config.toml
crop_scale_min = 0.2
head_dim = 64
optimizer = "soap"
epochs = 11.2
final_lr_fraction = 0
warmup_steps = 200
adamw_weight_decay_other_params = 0.05
Rows from block 9, named by matrix and row number. Rows with one number belong to one attention dimension. Each number is 128 + 24 x the weight over its row's rms, rounded and kept within 0 to 255. All counts start at 0. Numbers have three digits each. After the name is the row's rms in percent of the matrix's.
# v: attention value (model.blocks.9.attn.v.weight, 320x320), inputs 214-319
# proj: attention output (model.blocks.9.attn.proj.weight, 320x320, transposed), outputs 214-319
v.63 113:175123146129112151103104103081178114076111139128126108125101106164102143120109176142119121126133135150151115133100133123119110114160119154190105106147110086132132130125090115109181151181132090070141108141119110140172174175136119137110180138141098189122094108109133115095131143146126116181145167161112130137108112146106
v.64 116:137117147103112138114155132126196087184142095171123118155173149081156118164130125158164154102097086088137114154110123114098124127154155163089143124095152131084147133125131129114122110112130170159120128106161152121129138128131132146199160110122084125132180190132084197181134151161100123135128154118146159120120110109140
v.65 096:066166103136142156089138142087176127085125120085106112159107132198133148108135095111093176135115152156176138114125141115095136116112116116119129126162071127148126158131159104148144111150140123103116116137136128117145099123131108085135158127120129168148126111138141144054122098143112128136139117127125108129112176097142
v.66 089:125191118096137106123122168108178090144099100116142133161156136138109105150181146095154142111148173125137109173131110144116140106137097120117090083132114173100136135194158152112140108149083155148133144086114099150139107163163161171171136128162126107139161137132155113120131149117130114150153159138140140121112155127147
v.67 094:126109129120161130164115143167076160148137105130127162109104138160169096092189123119113136133092115118121124134105102119116137120129119146094122149102130180100131134160148115105119145164086133210150118066090116133100098077144157126142166185128111122156147187103134157135111134128121107103116116111127096132132140112149
v.68 121:139088138139122162123123115130152110135122143189163136106187144124102105156134155132131103083133112131105135087146139121121120152121136114130134149114130091096118120112125146117149142140113100141102114143169129147137148161127139157120121100091130091117157148131068086170146150157147095151130182160151153092096141156174
v.69 134:125131118110102156108153108149121085142122128156099151135151139121090109098150159113094158118109135120146115127139130100125102153172100160116129126072186152139136137132065118092116115158133112121141116141082139103152144154135148104155121187101150145118135135093140135100136111122142095085143126107144169125126107129096
v.70 084:132100117120094089162124117113067133096164164151120132128126126116090158089115128119139103168156114160116105095103085138109108146136122145126172131168143134174122141122101143153136143102135092122131108127114141122150151137142077106142145157106145131124175114108116148117144077139162103078128129128103121096146115155123
v.71 130:157160160154115135135093150127139122131137083090162118137104089178110154110133120147111117168142113157120128074126127127167115130166104112129149141184076153121103133101118128175153168125124182101125151137136125132116171105130117102103154148116120158175132100099148138112114124167159115139123134135087099136108144128140
v.72 088:107093132137146097146121121118117094161099137142103141188121118151142145114129140149139154135101145128118135149160141122141122114136139136135139112109136144194128117135114096104137120145155106111147136111123150051175118136188121107139134090132113187116151164142168105108126127137101099134136159133154133122150055157111
v.73 084:147133152073124133110109127153097166144159126100123142125162139163132134162139163108111110129118134114133148127130157146177099126139122164111152107136111122129124115146121136122123102085135124118131114072124159101109204124176126140110146124117154114126164127171158114143145146137153077138144109122103108123111117138125
v.74 096:123091161134127117137130149123196179104093089130129110107130118093109148125149109156099110094126088135113119124124116120155085139117125158132150134138138115145128107131155127129148139080111139121126133171135140097103135099129078110104105093128122086128111101128106151099138144136142153168109126114121140106131151098144
v.75 095:093129125116136138128133113114110108103147119127144178146139134156126145085112136119113156151098096141115125139134083102144098178105124123095106163110155093156095140114131091103123140121136147132076127145128126104134088145173078106159106118112108137145090070150102154080140169111127146131123084120133129107143106116130
v.76 097:138100093098122080117146134122168117140112137088127087140083153141163198150183103157113105100099136163119088139162133140136109139181130153122154166102104108075142102121167136138161159133100086136120131121133104124145115127143123095098168112164108140109118135120158207150117139089105165141129178153162163108128104112138
v.77 095:078124094183114113142141151103137095104161155111160139153097103161134161112093119158117120126113140136127104098133133160134136131144127141157152130166111170172097150143133144115157139171156134101134132124135068127138134079110135123136155131116143113135128141089101150071080135136117138124134138135161157117134139132124
v.78 077:108145112138111124144133134097097135156119144153118135109148167117135138111100113087098136151111095111178140102139087137131120112105217126180125123121124140190117169089076108180129148089179134108127090131113143168107144119121130126113153110140087136108135144154125168133106118152070109166114173134080103130155136129070
v.79 108:101095113136109109092158125151159140128152117127122148110163161122127107142147144115132109119122086105149127113135115154111121150129188143099093120095147134121168133122136123129150127115147142141139168127118140134148138154129172084201096202127101130101148100141103150208107089107145149117117140087153144103154158136116
v.80 094:142095120170150115148157170079120130161122154121140143134128087091101177150126166110125142120071133133153147077145120115158145120111124106131123131110144127144144108136095144117122111179148165123119111152141115145161096132087127137107123123090134132080132112143088115100044077130111078137126139125137132102105118134137
v.81 123:146189097138135132175134074115141115127090180138114149113117154108147131148109130118138144104112154142159144142130148125143160122093143132147084144124120121153121213170123143111137116139115126127140140160108107147150138152100117164084113118117157129078124152107163095124110156072098100116142103135131121136113115133118
v.82 076:129118135146129160147120115107117137087154193209137092133092106122135151128118127164167108112093173139089099111111137142131156156109159124131130119124143108147091136176098106149147130134133149083135112158081135122120121124183124129131119181080127094156122161110127131122171170088118120140129139153123142137136082145081
v.83 108:165169110111145150173116078092140129112160125111162157130117132123153150131117100150128144111089118153119147121111154107160104138140153127106098157117141112155074173105127162166121146048143140137110151129153113091136119100117091110126084111092143116133118095105151170100147123098134150101120066159138143124147095114152
v.84 085:123155183145100140139105163140155088156114099162172099130101134107117150125156132143128158116097111123104126125117126090093105090137122130148141096130157133121134087082086111136124140187126089114144141093124108125120181129084146151096144124135129137158155089159109158141139118134102119169128164137120135120098086119144
v.85 097:104169130168148092149136123118102171165169132135120134128124228156145097104128138116136129107147116151130138134121147147094144072139163164103139129159147145110137149119142126086106138143143112157137118135112162139135167132141110122132132124074152185119106176102080120187139117101111122130100106118095141145097089129109
v.86 111:090110145162200103144132154128101122110136149115109181137123091148118094144139159140093120127182123163121125114140120132117114103136165142085121102174110115128125100108140131161123096109118140142153116140155169126108130185153112117147150107101146162088161147130109115187145101146161120092124115106142108099127161150128
v.87 096:116117067103116122101129140097131118134121118143147164136133094163114131166091118150092145129109141139089123101092126137134124168119116118106151151121112142157140094108131136135127136137162123113121131068182065125125099114143100110153164138134066122129106105138160163129128109142147124138116121126149118090142150139149
v.88 127:140128158154151128148111150197124105142112076098123116121173122158137175103174148141150147187120136141114127162084113097161123146084129113157083131127144120067133102130142140105083136163090083158131126086136109113107123179124147137149117125146095154140095090152123124105130112131167114105143150108099146122073127154130
v.89 094:176172130074144098132108100102100137107117070069117109124115111152142112119132114138152156175134172132150138143076126126127147116137100148115118093141101157118114133145155147138109111118102125161132126108140107110124130088120089114129135159140114136118146163110216133116162106144143135114133112138128125180116164107133
v.90 082:148096135166148161115120092142134141111134125127122114087115073137107101139110105115142104161099081116129152146164133114156122104123145178120085146139102189140113115143124092112112124127122149135141055107107141114121133098132113156094111150132158127118101122106097180122101151127163115149125133142118088138105133076103
v.91 100:075104146133122131170137115109118114171094119172102098119121127135129169138125115136129107216087098143090123098139118123096144138127116166122158134100139094139134069085119110168126103117134133141115080101132147107104076139091128089136105116151077104137146129164088164144108075116143116170132151113139143085139104122139
v.92 085:153128141103133111153116086087108150128142096141175127115110184171106179102097112167141093116130105140110131129127118157162138108161130150108118109111157171174118145118125157151146121087181143136146110106125145118122134081138108109131102131100164139151144160107110132128135091123165105071113124122143113179120102146138
v.93 093:146097142169110131163146128122140108078143182129106104146091102118093158100123161167132108124153093134118099114135107149192137168126142107144152115107113127147107104112099135132179122166133142099155101130103130154150119136126128110151100130143130141110121071118063135121120124111143145162120138101139162094171111148115
v.94 093:160087120111145127090129099157147138101115113100140166089152160102159127173085113113129128124109112105145157159164104124143081160130120117127054134126153084095093146171107139126140156063113127089123164148132129158136134106143116160156145157144127165111084088110118125092123123132143137098109094140128138166177164138124
v.95 105:155155115141141114152144140142079149083097136115121094159061093116095165101095145171104152140124117167150125128135137140162173131157134108151092117145124126125118164125167139139183161202138129119125110146107087193168171123134127152129166112151139157122143131114166111104114130146105113143135183124138130112128173126121
v.96 096:175076143118140107125119114189084134127085130131133177109108127164138152160113132154129111130119105152072112151108165129130116117107159128104167135155138095091136095151164109114123149157141128119156102116139157115131163129097100119148173183135125175134109146125124109159112120120149149103130187110146125092113108135127
v.97 096:121129115102100123161107140075121176155126086114156136105167168120134097158164094114182114134132134115099124167136133116100127119133143143113142139079114157149140090173108171106096100103122106136125139086105157095125118104118131169111071132161111087110108136130127113163136092103144113124124063118122145143113080122115
v.98 088:141165100122142138115120102062118133109139157155115134139117163129146164129124108125135107103164119121158139078094147135161105108127113186148082119141140122191133132099169129151149112090119107150121133139092139116101141148129104092137119196076109169121114174127119173089124096109090105166120110132143134135114079162126
v.99 100:117141129127103141120132135131093173116087129148116167122109109130106136139091107131108124119089176102134093128163123172095156103102094125127150120096124101093147134162149127133160117173141144148146116135084142191124132097061137154086175139172109134135158131110138088105095128120116137156142117079132095158109150095108
v.100 101:158122136080113144136106154128160110105136116188139128155150096121103159094179094136111129129156184120121087160136095100152092140133083110160151144089157111139145136147089101129134139114133099138125101107126111085112132142115114150148139103155113109169139158125099133091170133138159092140159081128113134072112119113133
v.101 120:141130123118138142127116143164146171135125082134149166099140132204107145124111139160131127127150096142133112128127110135124115116178162145116140133097123092119120143140123155141137133104140052118130094111113130095145155117150119143119135098161109129119151153155156142095153131138118162148113130147130106138129115164113
v.102 096:113093120104092122090128198109173151143138155118111138136140089119156129163141110147099173096144185104122130140164120113109155147112124119145137086108099073166144103149133167155136130145133133149179186142103150129117150142130132129133138108113129064106178116123169131151155129102105141146131169093154150151140084091110
v.103 091:138147116129131135133131085103151151124128129172098120136172145160121120137118163138126098106126100140172161150157129112104162145138144133134107122143088097084128173151098162124103111094123114133093102147150131090111117174154134156141116106121133090114121117165100096161167125129085146105122124143116136138104103161158
v.104 095:098129138102097100164138108110112125164125105131111133125127154117118117164142158128143119148135102099125144102140160186109124128143156167090104118150130141153137135125106137087153119137109162099150148095072172176143125149105158131145091154133148149088153166156133132121118123128122100131135128109126126138108128108097
v.105 096:098144090113096125111152122099120116092126180131132149159118131116140112158094107127084117122105132112130135068100127142143099126115126101112170136131106111150149145139130130118098142081141184134120132147190122175115138116072094121097183080128137096115159098137128167166115162166116121137129092138154116092128105132160
v.106 108:134143148144142150144121103101149114131114119128164106136137096144142109125087096141170127164125132110107094092109105127139145077110121114127132106127148174141139166132110133165148136109147139101133118117098118138126138082139149143111103149179110132139146116129124120120138162128174138106120141117109102139161113114127
v.107 088:153174115144146145130162106106170116086113102086113167132162116143126103149130169122127146140169122120124113086106080105153142135063141117128122109136125130153161087094137161153102123148146103146146129122162150153164161164108115128134134107109104135097085078114141109105088089165125127109123107127148124114128113166146
v.108 098:138136159131197091139132126143142105169100109140118135136102128142141101142072136138142111169177127120130139149142140158145134082146077094159112127128091138113145097102173136126130086150065164120126139101187083125102118153127126122126130116151089147098126144132107107129104099138162114158126132123126157185129153163145
v.109 125:077131127136128113128090115101094155133128123117141143082141084143120120146158110116125100161147115087108165096129112112113118117095134114158137101125111109158114141138132150132111100083133123111134097111150101138099095139134159162080124089116175131150173121147117145115142150143152146087143088156102090125081130131162
v.110 123:078136090107161165120139170120118145105127131122093133118162141142108161109121119118114167098155153153154128152130122154146140119104132118135142097116133108143146100153154146149126096115176129135143126147129146064140140159167066112114113104134109107103135145120158134094157111112118148135132100082141113139151129157104
v.111 147:162161146109153133152142094112067118115125122116126149158135148169140128109099091147159135145129105118123111134086111119133111074126147133127133115114132145154101152088077111142104143091146120140098111106165150070150157094128093137125148130124114147128138159131152189110158119147167084109131094166128150138153086156131
v.112 086:095099105104114123125116139085124159150185118131132116115145121124161153081117099128120112131167140118100140169124140133104088111155124102144152120164101133098112135160135171125098138050114134129110157117151163123128146130150120085151121122153140142142130142140092150184158121111151139134139135139100127151156108154129
v.113 097:119149147143145160090102167108154073154172138128152118172107117112148097151134156160099125100185137172126129137134099094137120148129114158109116111153126143138146142088098111119121133163131186142126115155160139139131169106133150131146147156108122095129173132115132149160127157138138121136122144147144129141131100117142
v.114 102:102181150127111143153125152157134087138163127150124130155123123134089134115130148112149147107170149135141123101114149121137129129100097095117150109163116100133129143061110122126134120170106170145119136116118118144116132160088156097129135137121142114162155124120121110117108151141123119163136186127114141095096111112169
v.115 077:135145087145137101132135101109109136176123136138133121143100160107155194131118114183155123148100109142110133137178115126168097105149174126133099127112084082139121150130163155167155114104142163111127125157145101123156183140134123164108141120112153131140143110095131131121097128146145126126131075154150160116135121126095
v.116 106:112175125136143132113105099158131105125132127083127141148137150187160092133117111094129148142120115134153149098094075137124110125092126094148133121139154127164109110099112113138144160116188149123135155105139083107131140081164100143139149127096095176195124108140163184063104145177094110134116089146124105122142156144139
v.117 100:163085101079098153145121122166154125106116132152097105144109125129135127140127110087114136099123107130130156124116086123099086153134118111131137136163153134111098117131119097152116146105090108091152089134175104172127115140116151137138160083135110146137105115120097127103145143116137077135126142148145111115098179110170
v.118 090:104110156135154171148114102133146119123152119167136118134134138110129171147102110142157123127067119112089107156133166132124100121176102129103155123097152095137122154108113091096121123135136142124120076108104108102119100107139114141139161131097172097134108171142125139100149173162166124131145141099156145150113098105120
v.119 085:124115149107133164108118129161130080100156134107116150145153141144119151117142120097075133108111136166154114168127113135115094163091132158133126126120161097098093119196095103167138159099123095146166144145152146070115158180160079101113161128143138146124144101162098128092132108120107162086123136125114134107136122112081
v.120 125:159179117166118110173145112114095100099094184158113096154082105109129129129108108166119137116124123150119087111113099145151155131140098145172135111141153119138164139108157102133142115167131154142115111129151101179130158139123169145144138108133129162173156127137104113147130149129135134141145205137158140080111120134148
v.121 108:108106085143137146118157104150120126071126170108099151123156129144094112093121156117101124092143140115168119099115112148137132172144109125121125139132110107150133145121158127103133117128149086154122140120166155162122104163098132123157104134128151102119109157113158116114166131127125142123124134134151079094134120159131
v.122 102:075111153122086145079109160119115133145141124116140116099131157160124115180150156100127107138129112112128160142161144134132132124125116137127151144084137113115094101156094161123118127182147128114159158115114125116150108132112148135117108153104149148119064098138078091138101102113121106136124176145110130161109102166120
v.123 086:132088132115135127138134143158134150126122133154095140120120113095136177150172142115123148092169138107128149085159144113120119145154143114129151136134082114093124080127128145115138143137108115125155116138121132133108153164115131080107144119150131120091115132131137122145126095141103158157125115114129088133120168102115
v.124 086:199117156115136119127130095150142145083163156155117125114127095067105161162125140100141102114146180147102127105129139136190102109123107078112124136119170101170112124148126120140122129136122155124145096109168126137112127137167106145106145124116177137116080102111170136133129165131160120086134098140171113099136095164176
proj.63 109:115092089109099128115125096109150123149115109100133136166171107145138087158146106179120115123116128133117153075079164110129105146125117139117107177129161124125096138150157123119138108113083162088112120116105126108111053098132138141099170087173139145138123159124138121160146137160116124108112130100138153107105091114100
proj.64 104:122153180119124165107127135145115144129155143116150091103143147110149110095119127103119134100156155141089109150107198107121131127137112113155130118068106154155111074103094113118121151145131099101165120079124093138082133129137119153105135129094145115130083145086129115136145135110157096142101117150123094101115176114137
proj.65 098:143146121158155146154134105097104158148097124130134120098118137139152140141154167161138120131122089131130148147100126127154154163120120134155086100107203137119119114086115141118135093133126156184127134137137122114121127148097141145125124111122151101123114142076139117124110149136159124160097123075144135094150098111117
proj.66 100:140120156143123136145103125144102101119151124092127126168119157120127101164112128143148195101104106140115111085143108107099138125138133124118142104122121134180108150108091156126146117133128094161099140131104118128102166146134116119098126099102138132141106131092099116121097124150111089128021166139118122137128088139152
proj.67 090:124150144120151164094164144120177129118130092103118123098148148065125128136171182115132141115156092081134117090109151092144136141099139077116157104140080139164137118113119102092106139110153107125141132144165155135139166106075123105167105146114102150131131119166101126122144147098137097126043161151120129073145107160132
proj.68 109:121109140096104121133094134173121137145123152103124142153120103124160131104121119125137094143148183152137128135152145147135112105161136103125145179115074140154119128184128142128110139134110169125145107109147143119155118136164119112118138120159110160161143127125186159116139127138133093144220109113161126181139141090121
proj.69 107:105140097114090102146120117115125132144146110137158101091119117152105063160151137153091119104143090139122151107135149151123133139183134098152130139156147119119128139102134120113128144134127150102157134153144127115099105116122146157124125155164116098120141131144157104139115145138117120118255113112129145135101149120125
proj.70 097:115141087136132126144164103082142136157111074141119104090122090149135100154133106154090109094163075102141176061143111130144157117134129129150131148091143099123125101139153122101135110101105177123120095172119149098153108124086133113143126109133111100116150134129130127170094127123128129104170125107156158104144069131114
proj.71 115:121131078110150138136154086100146159159088088110095150139163116115138139140132117142124101139151125116151155092136117120129139125101145147163109142144162068129135153153167139105100110069116141105101129180124161127176092131080122098162140094109122125119149138138133142136136127135137140088143120077113155107194066140113
proj.72 097:162115133099108162094115153114104180130152163083095115164094124105105100150143123137142145124146144154074103124107115117116122165117097149118088147127153151135141112113109127165143137120153128164139141139135139116065106145125192133096101140084168101140072122125141092140116118143136158120101098128105113127095142104109
proj.73 096:145133106171122167105140147118169103137147106131106139166113133099139128134109150119126153091143098131147149118125063143133114143085151104116104111147123096150132152157128122079109138111153081139125119165127146118111098089126151087171111105075118165107166099126132122123107142103131148124101120149163165124178127130149
proj.74 101:123070175128162125142154108111140147134101168112117142115119133134132189076137173124152102183138134092129120159112096134139106148127136121139130132108154137103155119120132124132124155147160150136133144117116154140166122128117151187156155157124138160123147136117124159138132125154156104140110127121145091107112173131135
proj.75 101:121102162126153127125143119125137188154101147108088145112108135100134197132151162134120096171149132120119139137104111123141135139139123142122110149099161152126153125116143136110156138138139161167135127157126163114110118166120150171122127148139146113116086174130140106132111107168122129131144132106143105106119138130133
proj.76 101:090063154139164136149142136141160142146141151138133127143159108129165158074136150096171110160183159115114085139096120136118114128067141093126132176126112141140140155152077110133097155164113127137139119136116147143137096136098133138154126121109130151139143149145122122125160119146142094146087102115144088155157148132138
proj.77 098:115113126092176134121141150119159170113103136132106136127157134128102141106147082090170126137125175145103105135112164090136158094111121171119160157139164140087137125095126105170081134105126124108122118128125152142141136131089132151107118115138172124162089121157136146154153122142127156130143121130068104132123105165135
proj.78 092:155187130140129107084130152129119150080112132147165120126126134129118119148128106124112123102090123096116117171074166119148151167100104135098135092128101141110123086097118106138138100153160108098159127115137106116137148086157132132115105187131146103097088121140105139127171136103167188107117146130110158127084125139112
proj.79 107:121115116112082104135104143152103139119143159158167111108119098134115095099100124135115134141119131115089133155131148123107136098147102102173133144095128175123128087120115128132156135138100161124131135086115092171138154150166077130113122140146130125127124148117118126128139133090114091137187120131133131162128159123134
proj.80 098:125133132115089134125100140119121141077120149152144149123124117149105103089113094118129096146113189161102122194120193134114137122188128149145143147152110151087104117113144111155115129137137145124136151102137112116120164106159132155087110130158115119157110117127153131130141159118144152159203096115124139145112177102127
proj.81 116:102121139152097078120100153145109119111168135133143112134104105178109143136116128112132137148127159151106123160132121166109119138197141129097150140166111161090118161117118125155128127170135135160149118121159119113121162138159143163110084172174096129136117129163134120113119124142100134152188114138156136172095155136134
proj.82 091:124151125155114151117150134142122095129104093119099150147146146131087137164124135140087110143145102140156092176086149121083092108123117190115104109138178118089136126115107155154125094125119149092135141134157104098088076097132155150093114133149157129101086137131110159157114084159134153134106112123115130097091095131107
proj.83 108:100093142136129082123119140143132159134151139131107097129113108137124177118109152095147101146162192133094119175129125157119119128135136130111131172140115161094144164133118125134135157173138150148138091141152144122139133149148154152138107187151114125128131143178135137126128102151110133144201112122165120162125170141128
proj.84 101:149140136122115154090161119160096133131115128102084150158155139109147139130120121129120118139137141131114089115110142130100135137117120153133104119122123100146114118153121154134140121095093117123145109132108110104099106140138130127137129086098135109128106167122132137116143127141155123126019119087122155105142090122085
proj.85 106:134152104119114160089127152145118152133137123155172102130113128130136118128113110138095143133111109119092133136154128116110117164106102136121095115117145150124154077104120105165145128123157130125144107117134127117049085104123147111126129165116133092116122135133184129132130129093136170078158100153110112140101181100088
proj.86 110:150131095111123151143122120105138115125109152135140129103102125120145087117119106142131130113105097094124171105155084117180125120103124137139115155126161157136167116122149111111132141107143147141084133117104165167124115113142115099102132113117128145153111075156127128134066172077130132140192117168134177107129122123157
proj.87 099:146082167118181140122109124114135159120101142105100117157133133109115121116134164098149084159150183143138092123112109118150122122132108134160159155098101113133133142160117168136158124102086179153089173128102134138182133178136127124131124121135157132129152147096108109130140119178129120113159134107117116161161091112154
proj.88 116:134132134107107157104126115137116140143110147091116152147102141073137117179154129155128127108147116137126110092156132118128155140117110135110118127103115140192141121123104129122157096145110142168124126148097144099117094167128150101091116130131149099127102157109140104116115098152151084114050140125160113146131100117091
proj.89 100:133105123158144153140138124125149124144130113097095135147117163102136148169149158124172140095123101128154132067136078144130132123104136136098115097137154122176132146137118133110140126126133084163102129161109147146128119147087155099142108103086144139127134108127097109124086131139133128131013171147118131124149085144124
proj.90 094:160204116138124116127138128109131121074127098151138127133133143130079148126105136135112149124128110112123129162125108153111128146124128148133127063165135135108127152138170109137108110125178095120112129128177104097127184109136136161132119161130081105088164104134118162128142113109116163107081130128098167090134126175134
proj.91 098:164117115103125156145168122138128122127097142133139142113154124107118102095134103149131100136163088090114130118101094111137124098090121106156121122084146111165125123153146124103136135123114142111109149114110140137138119141156120119115127069138153146120142140096077105165138132102166128123056108107114126119132110139129
proj.92 094:167148102161161139104139125111149102142098089137086114139129135103151138157124142125123114118151106103146141082124094101131129106080121161124093100118147109147130109122134106132146145122102128110129124146120169159155107145127140098132075124124112122097098120170084151116071105116151176116110132141114156104162067152125
proj.93 101:153111117116153127129158131103093110100106134185146126130123112127106127096128112141120126165117114095112062148130114109106117100087108183134109126125178147114158100110132118166155123112075148100085147119122112134119098123115125146111167137121151123088109153116132166166138105127122138097120133143078111110115104150120
proj.94 104:117120159136128114117090158142153133105143140140136122143118113109104143116146171093144095127147169130114079164130175143114116122136121108131147141139055144115124162136107126133102125161124099126159131106141123131158149140153127161120089197141106132119118120147126151103139133186122114156178150153145133171125150147140
proj.95 104:109114113147145117160147111104160124146130129146094102089144142156145125148158150117154116145166125124179122113124118106142125142103124133089152145116157142126119130106088097131098162128128131108133173149143166152125078109070109097123139124116136138140084103159135136131134125139148132130175123106105114135138074137145
proj.96 098:103109139160163168119150141123189088125139097129090122128167118060126124114179157096178107118158142117128132116115146110144117102107141121121140160134118111150123150129102148107095158099116086130115148125120146149133105107118110123109096112104112166158110080194119101122113142167124109153082108159127144121159094157166
proj.97 100:141116143132116160122129142172119098103142128131152115190111148105103143111114151116115125113117139135112109117138118146080142110140101125119101092159050121134114128145112131145149085141103099127161078113156083128086169133145128116173073139120098117094185125102122129100133105144127131118063160163129131162146147125102
proj.98 098:103122119143121099133130159135113122110129151111130100095080123172120137162132095128134166117121095131112150151142081124157143124135116149096150115110174153102134127089105142148165135164176166173130137112116126132137138162146150146071112117174158118147105117146093095139088132078132125158080127159171115142108160160147
proj.99 097:173127120139148141128159158109145078087114124132110150138156151157129128085147130103157106125097102135155133171099124094183127113128142119106130116152153108130125149097156120133115152102130102115133164090157146153160149108128097123130125106157127164128115109140110131116140151093156154168086139105106132106131125144170
proj.100 104:090126150112143161137140114151147117192093132082098132101108124125163141156168187150128103127154082148143145080144107130154154134159169070109128162129105109162133112133139134099133121155133150134143104157129146110120125140121150152151140119151132133140153138101146125123123132174129092124124123113166114136119116114135
proj.101 108:163150095108144116114130127144141125136107159117103132183109143088149099132141120100130113094146131142131123088132098111131139114061119117128087150155107132164149122159110123126098148137132095117165125155121181171133079134120144071122122128122127117121142100165134130116146120156154141103154125146116141176172095131118
proj.102 107:138098127128124111141152130112097091103144133150119126171114152167095147096083129136125118152083108156156116144123082138110089144114146137102122096174168146092144146103140146140159136109118106118119136134123113140087104078133153143152156134116139143097143123104125136148115136107121151106129138144079149112119166133120
proj.103 101:151152122134092128123071145148066103136139163136171111145081109133131119154096126139075141119128135155137112115162137130086112153148112123114076130091107155157137107153103125138156115164124124155147134108119123128118104127158115098123133152146117126098145109098156141099124121132159118081208140132153111166130139073111
proj.104 100:133132139134074073147098140135083106105175127137146132156122111156098060140094089117142167107108135126142151137147109135087125115133113140115154119155106140122093164128115125134145101149132126112108124122140105119142166131178100125120112129149123128127137117153102145134139109112109176128105148143137138165117139155150
proj.105 104:102121129151132119134133116106147116101134139135121132105145111164135144071098112093142105158094202146119146200133157126167136141155151157153126115125129089063106131150164090145112140112132137119138126086132101152202144123143089146137129115135108146149126115148125151116130141075134147177172108103125159137171145127147
proj.106 110:151145098138146151131140128133135101125102101157130143143153123110111129130130150127131108119130124109145088104146153118107143103115149145135111114149097089142110120157115135128102099106077103096135125133149098120141145132109122109160122116108110127098132129102127169111145114176123137120091146146088157139170052145115
proj.107 096:114080119129077130100096164116108161125086158108115161134136116102111105138118109147120099144096165169131140131145160139140161115194097157134145132131140152126111118099144153129150106091095157139119153131111141128138099135135144118097110144156150100151092136125134113128100130138158127145186134088099178172092117094115
proj.108 101:162149149099128163132130128099110131110150140138142117148125137117161100096111066090135151108111146079106104136139123086135143122097096195141125096074136142140115104126111116161119119112137108115070133090095122152112150152147088114092143111066163126151069123109105128123115154076129133138027147178117124110137141127149
proj.109 114:151158134150134109141140104146148112113120117127116167139109129135137149124120136136119114096123109111154138131147096137143131147115151106123109096166103093125132142154177124106135094141144118154124124128151123116159180127148110110155117124140091140105158091100107158091109146103126113145085139128153168113176104132111
proj.110 112:163127145151133115108133125121110126098115153138135097108072147134115121162132139128114130139099106150135105113118096128125105157149113174097116103116153156096157087069096131147193148157139134150128149109104131148109113123143150129094119186161162108108101121127121097131094107147138129107138155146118108142063158105162
proj.111 116:121157138134137156076140146122151154148133108124109096130133144070147141122125160113145122086153143127084127130126177134150160137131132130114112117115096152150112099123082106120106127140122093137170099140151127127071134139113165136122084168074123131114064114122156117117100139141142151159113119145125149115137127143122
proj.112 095:151121147153128105132142125135124101162137124144133126163080131166127139135128144133109149096083099107167137105156079161127098179110116112117111095134116097103155098111145112135178096147112102162123126126121105118123137094135140123168118146133103092102193076077148156108126147099133139095134141157111113130149137117124
proj.113 101:114099121118101131130104154140078132139114133108125143172158109148115162143095078162124138153076164145128111124160142161094109118166137144127120095164149128125109135160184159140150116064126129121107116151115100078093121105136152118141157090117150113133143125091170156149149140115110149073147145107080137091104133112099
proj.114 102:111145090099063122123151126115123127167108094110112138103161129162150145143110103142153093142134122144134184142136110131144139117184180131131125137142179106128083152173162137108139152133111164126130113154145128100123108163120106107121150076164128148161113170138166110132114122106108133155151103075131151125143130133124
proj.115 090:124100152156164117150112135116167109107165140157143128166144126148131122096116117084162115117140183117110110196111140129139124120101121164134134133141147161093130156093117100166101154145135095126111139112133121148140131117151123173086102147118138125130093108160113161142122120093125152160159125152132125109119156153155
proj.116 112:145153115133151122107147116118157175141090091116090150130126126103141165136132146142139110121136110103144131130108144090143137138103124149125120081124132097114120109141147155107124091089143141132107137162116119119162113145113136094136137114104157113105093150112100124119132118126141146125034142079106153090163059145108
proj.117 104:100100158140131095157131086140143139166122125118115129098130108152174150105133162155147126153142121120164176105130110150151106149151156070122151146110110097135125137178146132080135112134140143175108143156128143107171130133115103131151135097113114174170181127100134151127113149121125104168122110113183118120159125088141
proj.118 100:128127155130139145130153118123158123163122122108071119082115152116140135097146183109169119134201124112126134110101099128140095125106157102109109172122141118176118114157102117100120176135135106109150130139159169116115102131114132140137106114133126152146109129128108097149099108156139087154101086141118106127124144127158
proj.119 099:109107133124135119112112135153152152156117167142125134105096108114124128143174170144142105116157091147128125067132121130151140113123124095097132170121113118143165132096107119105102131130124136154172139164099173135123054086112165143115119145146144139137121107140170107148108138184135101114201150128156116137092135105153
proj.120 105:117164149154148171129157109129122094139101108132120104064142130146170155129146134129145155153132108121134127110130159078140146122134131146111125097062147114149081082123103118124136131147109126132131127089123111122122139137111085135117138081128125148138096136102111136121107121113142095163030107126132112115132080135147
proj.121 113:104124107087104126124111134126116127133116141110147101074115113150150092154147122144118136132104111153137179106164122137166157165169127085119161162124119139122111116144142121120147139146131169144139126112136137132178141168136108097130129121184087131149175121136134087116124120109146089147221128118152122195136146108138
proj.122 103:128115101113090110116092145166104127117124124102109175216132105123108112152105085140123128143110168155149122121125133133088101135122097157131128138185096108108112158146150174145146097078111120137104131136110109092147111137169123097101110099148121108135143144144134134116157094153123157106123136084135152148127138106089
proj.123 103:134092114112118086154121127117146125113176144128124136136131132146100103125122131114121110121131098136161153149100068166150088131093134138123136166158158124098159193123142133120104174128141136116099151148112201147159080093122127158114147151130141139131154111182122125151133141118120152129200139132143124135122163141165
proj.124 086:122107123135112122124139122103151111135095126168073149121087130168170212066097169106123072143117129121131142116126109106094109098144155164115098161131150109060138105162119113143149137112126151130116127132113134130142130125123148151128095123143130122125078124126122130124083137128114144141186093143138180119120126118125